From a checkpoint of a small image autoencoder: encoder norm rmsnorm.
Rows from block 3 of the encoder of a small image autoencoder, named by matrix and row number. Rows with one number within an expert belong to one neuron, the router's apart. Each number is 128 + 24 x the weight over its row's rms, rounded and kept within 0 to 255. All counts start at 0. Numbers have three digits each.
After each expert's rows are labels from the 100 images, of 14976, where the router gives the expert most weight on average: "strongest on" is what is common among them; "peak on" is the class under the peak. Only what is clearly more common there than usual is listed. The data: Sentinel-2 satellite tiles (TerraMesh).
# router: slot weights (encoder.blocks.3.mlp.router.weight, 128x64, trained with AdamW), inputs 0-63
# up: expert up (encoder.blocks.3.mlp.up, 64x32x64), inputs 0-63
# down: expert down (encoder.blocks.3.mlp.down, 64x64x32, transposed), outputs 0-63

# expert 59
router.118:129120080130141108166139078146149098128109159112131109127140120166132153090128153137115120089139093153155080147106139132166156110121076132101110141102132125141132150107157123079128113096106104
router.119:110162118142113112154125130115093149123148160088137130113148091150183167141158152128137106151155095127135134141155133132145105109124143109150146159109114146105135176130143056116142110090130164
up.16:123153157086104114105129150104108152105149109106153156143140118164142139148160146155117113137152151099160156107162101108106100152102149149151145111152149156108104106143117139141137100081068154
down.16:125128122129127123127083112133129067127140102220122165127124128122063123157132122139130119109119124126124122129102126123149182112139128112093140125128130127125114127127131171128120198136140100
strongest on: snow or ice; main land cover: snow or ice
peak on: snow or ice

# expert 57
router.114:135142109110121127138165080156127115156117137109142143151155130156129153111109127117127117112108125173155086170136159136156107102157067132095101154109121123117149134123140098080114135084084110
router.115:140123106131126106165150100140155131129147154092114121104135123123145163117109126151145141083140086159127098187136150139162115100161072135128113162122140125112140122148172103095116117073117139
up.16:152135149136116156136134157070100130137120108145145158084117142142150166117145163152163108126119159115149169106144088127114122153079134130130150177145186139118130122098103138107149126128102108
down.16:140129125160116135118101126161133094119096148160127088107131114080127104134111120110140153151145106112117118125119139171156123078176121117132052131123110137155149168113117132136121168151171115
strongest on: bare ground; main land cover: bare ground
peak on: bare ground

# expert 21
router.42:116131099091139116146115127099157157128153123130128141156122169155118136134163123142130098086165140141165118165151140101110100132106119131151099124068154160087119123137152100115116113081097167
router.43:117151139115128118133119165137152122122104128152153156156117142178109166123161144114099124084151129132185131171162101133146121151093112106112103144104162132127120118118112106096132140082078163
up.2:137149180124123137108105147116098138115131112157134141121113163123115071152138111133141135128137146098117161135138108123112159150111163134148172110219127134133113105135095176163136132146148140
down.2:131125151165126140121161109163130113126115153145111077129126130094156111090090126108127142146110114131103123130072151152127160066166124127086135120126128169143184126134130111128147159142158106
strongest on: snow or ice; main land cover: snow or ice
peak on: snow or ice

# expert 31
router.62:102145178114117100085102157132127165112124112124166145136121144095105111166139097146120141155108135127103119114126104094086161147155146156150150138152110128155100119159149169150105131180153112
router.63:124111117101177149167111149158103082133125160141155166118131079165148120079106114165114127091138117139143122146133160093171132116155118107126098152110156110145113122132160143142121115116088124
up.2:103110104123159118162134105155148103151126137132093114147154126133129137093117120101107116108138099152157102153138163153164106096154106086103059129097119123107159171114151103110121150098111116
down.2:135118130138133141132104123181116121136114134098108086112149138086086087164099113106118162152171140130119123110095139145110113080162137119119146102123117170146133133142120124144092171165174138
strongest on: main land cover: rangeland
peak on: rangeland

# expert 60
router.120:116146138105151102175172136167127153151155126158113136155124168131134141130108154125131111122157105133114101152102126113148138084118082106107093128118105095109169151148148082108097136081125149
router.121:123117136095139135191140126125127122127138105146109093099146174138128177127152146131139120130133107119135092136124147130111081117166106085105117141091153122112130121101140095071117172079116132
up.1:126134130122101101101161089162153158101178160082153113135094123131116134126117116152140145119105103128118099136093138117155161125161088159124128121140100103128132109156165110112102075090129151
down.1:124129137147128140130118161103130089131103076195128142127133128126134143087097127133124118118120124129134144129128141134124101082101127117092084153122130145118192152129128114128150199130135076
strongest on: bare ground; main land cover: bare ground
peak on: bare ground

# expert 1
router.2:100136094119150143175162124116129099119127154102127129138136178147137188130133116125123132088106099137133102156155133117159136088117108096135087153109108144142136134106161088068105127107112119
router.3:143127109125142141124181096120123155135145136131154156094112131151177165127135158111146118123097134113141117111125117112135138107130082144089088167157143112146148125086130124076162112100077101
up.2:139128119143160144137103143144135113144117133123086104124157098105121081138109079072093159152152130147114112133116151152109125110140163104133145086109091120167131138132097138162123162160174134
down.2:137126124082134134128128125111124133126164120147120172128132128189098161110207129128147133078126139131162134125155120124145127140123127109120177142127116090120084138129117111121119109087072145
strongest on: main land cover: water
peak on: water

# expert 48
router.96:120090092102126114154170081150143112123141123142142079112122176138095144131125144127111124110136102149155112185090153144191123108155081136141107116124127118145141133142139109121126106086117125
router.97:148141106124136110139152073132113121117140163099134091143116142152117150103117111143119117082130081151149090176112134122183141092142095114098121148094130102136154153143161124083104108116133117
up.5:098132137115111108114099147108144137107125107138163133162102148128103103146142138161121094106142156101125146142124090095123132147110142151151211089136158140082094089156153138146122121123136151
down.5:122134113102135096133153138051125104124129150118145088128130129172143138122152137166111073136129147136135146124134103055123139158079127132136108134116131119052129126130128117125124115132114124
strongest on: bare ground; main land cover: rangeland; main land cover: bare ground
peak on: rangeland; bare ground

# expert 42
router.84:111125081142143134136137099145160156125133137097115097123116122101129135118091136110122133156134103214138091153101164141169158119157077138118104120135101106150145135123160143121115097109150144
router.85:135162110113139099112190117140141138120135160124134086118152122105111143114105121111099135155124086170128092139087189135156133118161074112148102132111098112148123138120149115118096100136154136
up.0:155155132164103110101140102154147154103152154106148104127100096105109105154102102131118163160109106120099106100102141112119160150152119153147156108162099096169115103152134157153106099142155151
down.0:127127131137128169126124138126133126128133121142082118131137133113140152120110135093149141128103109132151133125099142167146158126110135058094078196129127127145174189116123129136120164135125080
strongest on: main land cover: rangeland
peak on: rangeland

# expert 40
router.80:121084128080164119141152148159148154145155152121102094111172139171096123127117144130148150108146094170151128148139145139129138122173100130081102121150132142101175145093126120093134110123118134
router.81:128094121086169092175158115112143117113161138119103141120139146115156158134115111107110138119157089119144121124110156100174113086109077101141149126123155126139186110085127139110139110136114143
up.0:080115125107121106127102147093140140130111089142155124180133150122102116147146145166099072124145150126134140140148108091108099136106145139147154096115186147062095120130143128136129133133133146
down.0:111128116141118113116149106088132092115116128121144124138126152120130133112130138144123085123081115131112112129115134084156178110127113133086208130133141119071186140126135151128115140141143078
strongest on: main land cover: trees
peak on: trees

# expert 53
router.106:124098151118146131159109137144155109151160123155135118142145142142097127140163169113143114092149108105129140180114128110138135134154119099111099125088140149128147151129152067073130102081089150
router.107:116123109098159106173119132141156106118088146107105135135142123150157182141148176105127122095145147181143104117151108119157129132115090124112075166131125125117112171130132093125089125109112144
up.29:140125183094118112106120113160146133091150108158149127131108160115102083130133104148129158096141122074104146175122130142131135129148145111150177080146109096138111103153143124120158104107134157
down.29:129128139147129139128119121152127109127074110172122120129129129126136142088133129116132134094104118129113115128098134134150152136142128143116000180128128150148139128128128122128152151147145097
strongest on: snow or ice; main land cover: snow or ice
peak on: snow or ice

# expert 39
router.78:105120086140159104161148083148124088113142160124129083107129166116133131119114138126134124119111128157159117153105131118175121091116065129096122174115117116118152154103159099116150097107110108
router.79:117156074109135119154132126151139120116093161090130106138116099165141180123130153117107107151136121184156101129142110129161132139124088141121095161127139141126136120112168135143085113150070111
up.24:117109182089118112117132120137153118098155103160149130144114159113088084120121131156131120077154130065087151164108126129119114116142134121147142090131132096102109117142159108110150117092152149
down.24:118129100129127129130099130099129126128085174049139077128128127113161131140160127133121112159091139131147105128134121070150159152118124186126118145128131087122125115129131130127091134171130099
strongest on: snow or ice; main land cover: snow or ice
peak on: snow or ice

# expert 58
router.116:152159158132098120097098159136131156107140122128152161147144111174120120161161099139131101125192157137158105133135142120096116146148139160148146103137136153122130136120096145148122087093086169
router.117:136144102120161113161161104150148114164154125120097139111154157168118153103111143143131134082139091151131129150152169118148112084131107133122098156099124124116157147099153085104098154119089097
up.11:123148149159127141122090166101095143130106103130128147138149076128143088151144110122089118169153156116108159100151112120098119146099171135152151105135136143119110119134092157159131146166182142
down.11:117125135166125134115143134130130126120167169143125097119119124101118103112085132122126132124103145115103132121054122130121211120136126133070155093120133167134182113121135113134131150137156111
strongest on: bare ground; main land cover: bare ground
peak on: bare ground

# expert 46
router.92:129129130113155129140157113121107139155137122122135114113166120130172177094119141128114120143149111125171144123128153145134108101111110111137100145092128141100155172103124065083168114082078134
router.93:129099115108128124166162131111146122161102114128133140119165171157134169103121128116125099083104110132152107154152137160169108088128084119126112137105114117133168141103141083090125145084106105
up.6:148137142123105089094169090163126157088154153104156100122130104117147118134102090135115170149111103108095113133111145123127144143167125165146155110155077097149129111157137120132124086112134157
down.6:128128142150128130128149110161128123128062123141123039128128128128159144098165128126126127107130099128122106128095167140161153122156128123127046141128128148130171147128128105128134143118133106
strongest on: snow or ice; main land cover: snow or ice; flooded vegetation
peak on: snow or ice

# expert 36
router.72:155124170142136137127109129138111164096135106117113127111147128112113143152093133094125152140144150096128135117098104159139097167098154174106154082112116142161095093166114164168111095151151114
router.73:106122113133141107181146128119138135137146130133102096133159111122114170085128148125131096097120107141136121147144169159179122098172086119091095152075114134132130152127145090114093121121095115
up.4:112096101111118125148152110149143128143164141092121124141118133177097141108159147140126104089156097153149107160106160132167108098172103113104098140096140137105150148106158089101100104111107119
down.4:156159155111138141147129116137119116136099121182098135140115123163158157115160124111157152120121114127131174102178119143116106150142116115109150159123117071124130125159113134082150122084071142
strongest on: water; main land cover: water
peak on: water

# expert 33
router.66:119122128100147137133161117123134106130119142109114140111107149138153171080140159120155111117108115164111128151116130118182111131130068114104109177101102132126157153082118120114150103078089106
router.67:114129101142122125154170090136161097159129124112110115128151149163141156100112129147113129110124124139142125160133131124170145099159093134097084169090151136133143173127138087066148140127094133
up.12:146131130128103102100141090179153148100148143120145118122099123118119116136113091136128176131121103128102095128106141121145146129176104169128181108143056109169132103159149131133120103117136140
down.12:131128125146128136126128108201127109128127134136120121127127127066131128117098127114131147141099094127121106130112174164152141113168127123097023133128125137153158145129124143129134143141142094
strongest on: main land cover: water
peak on: water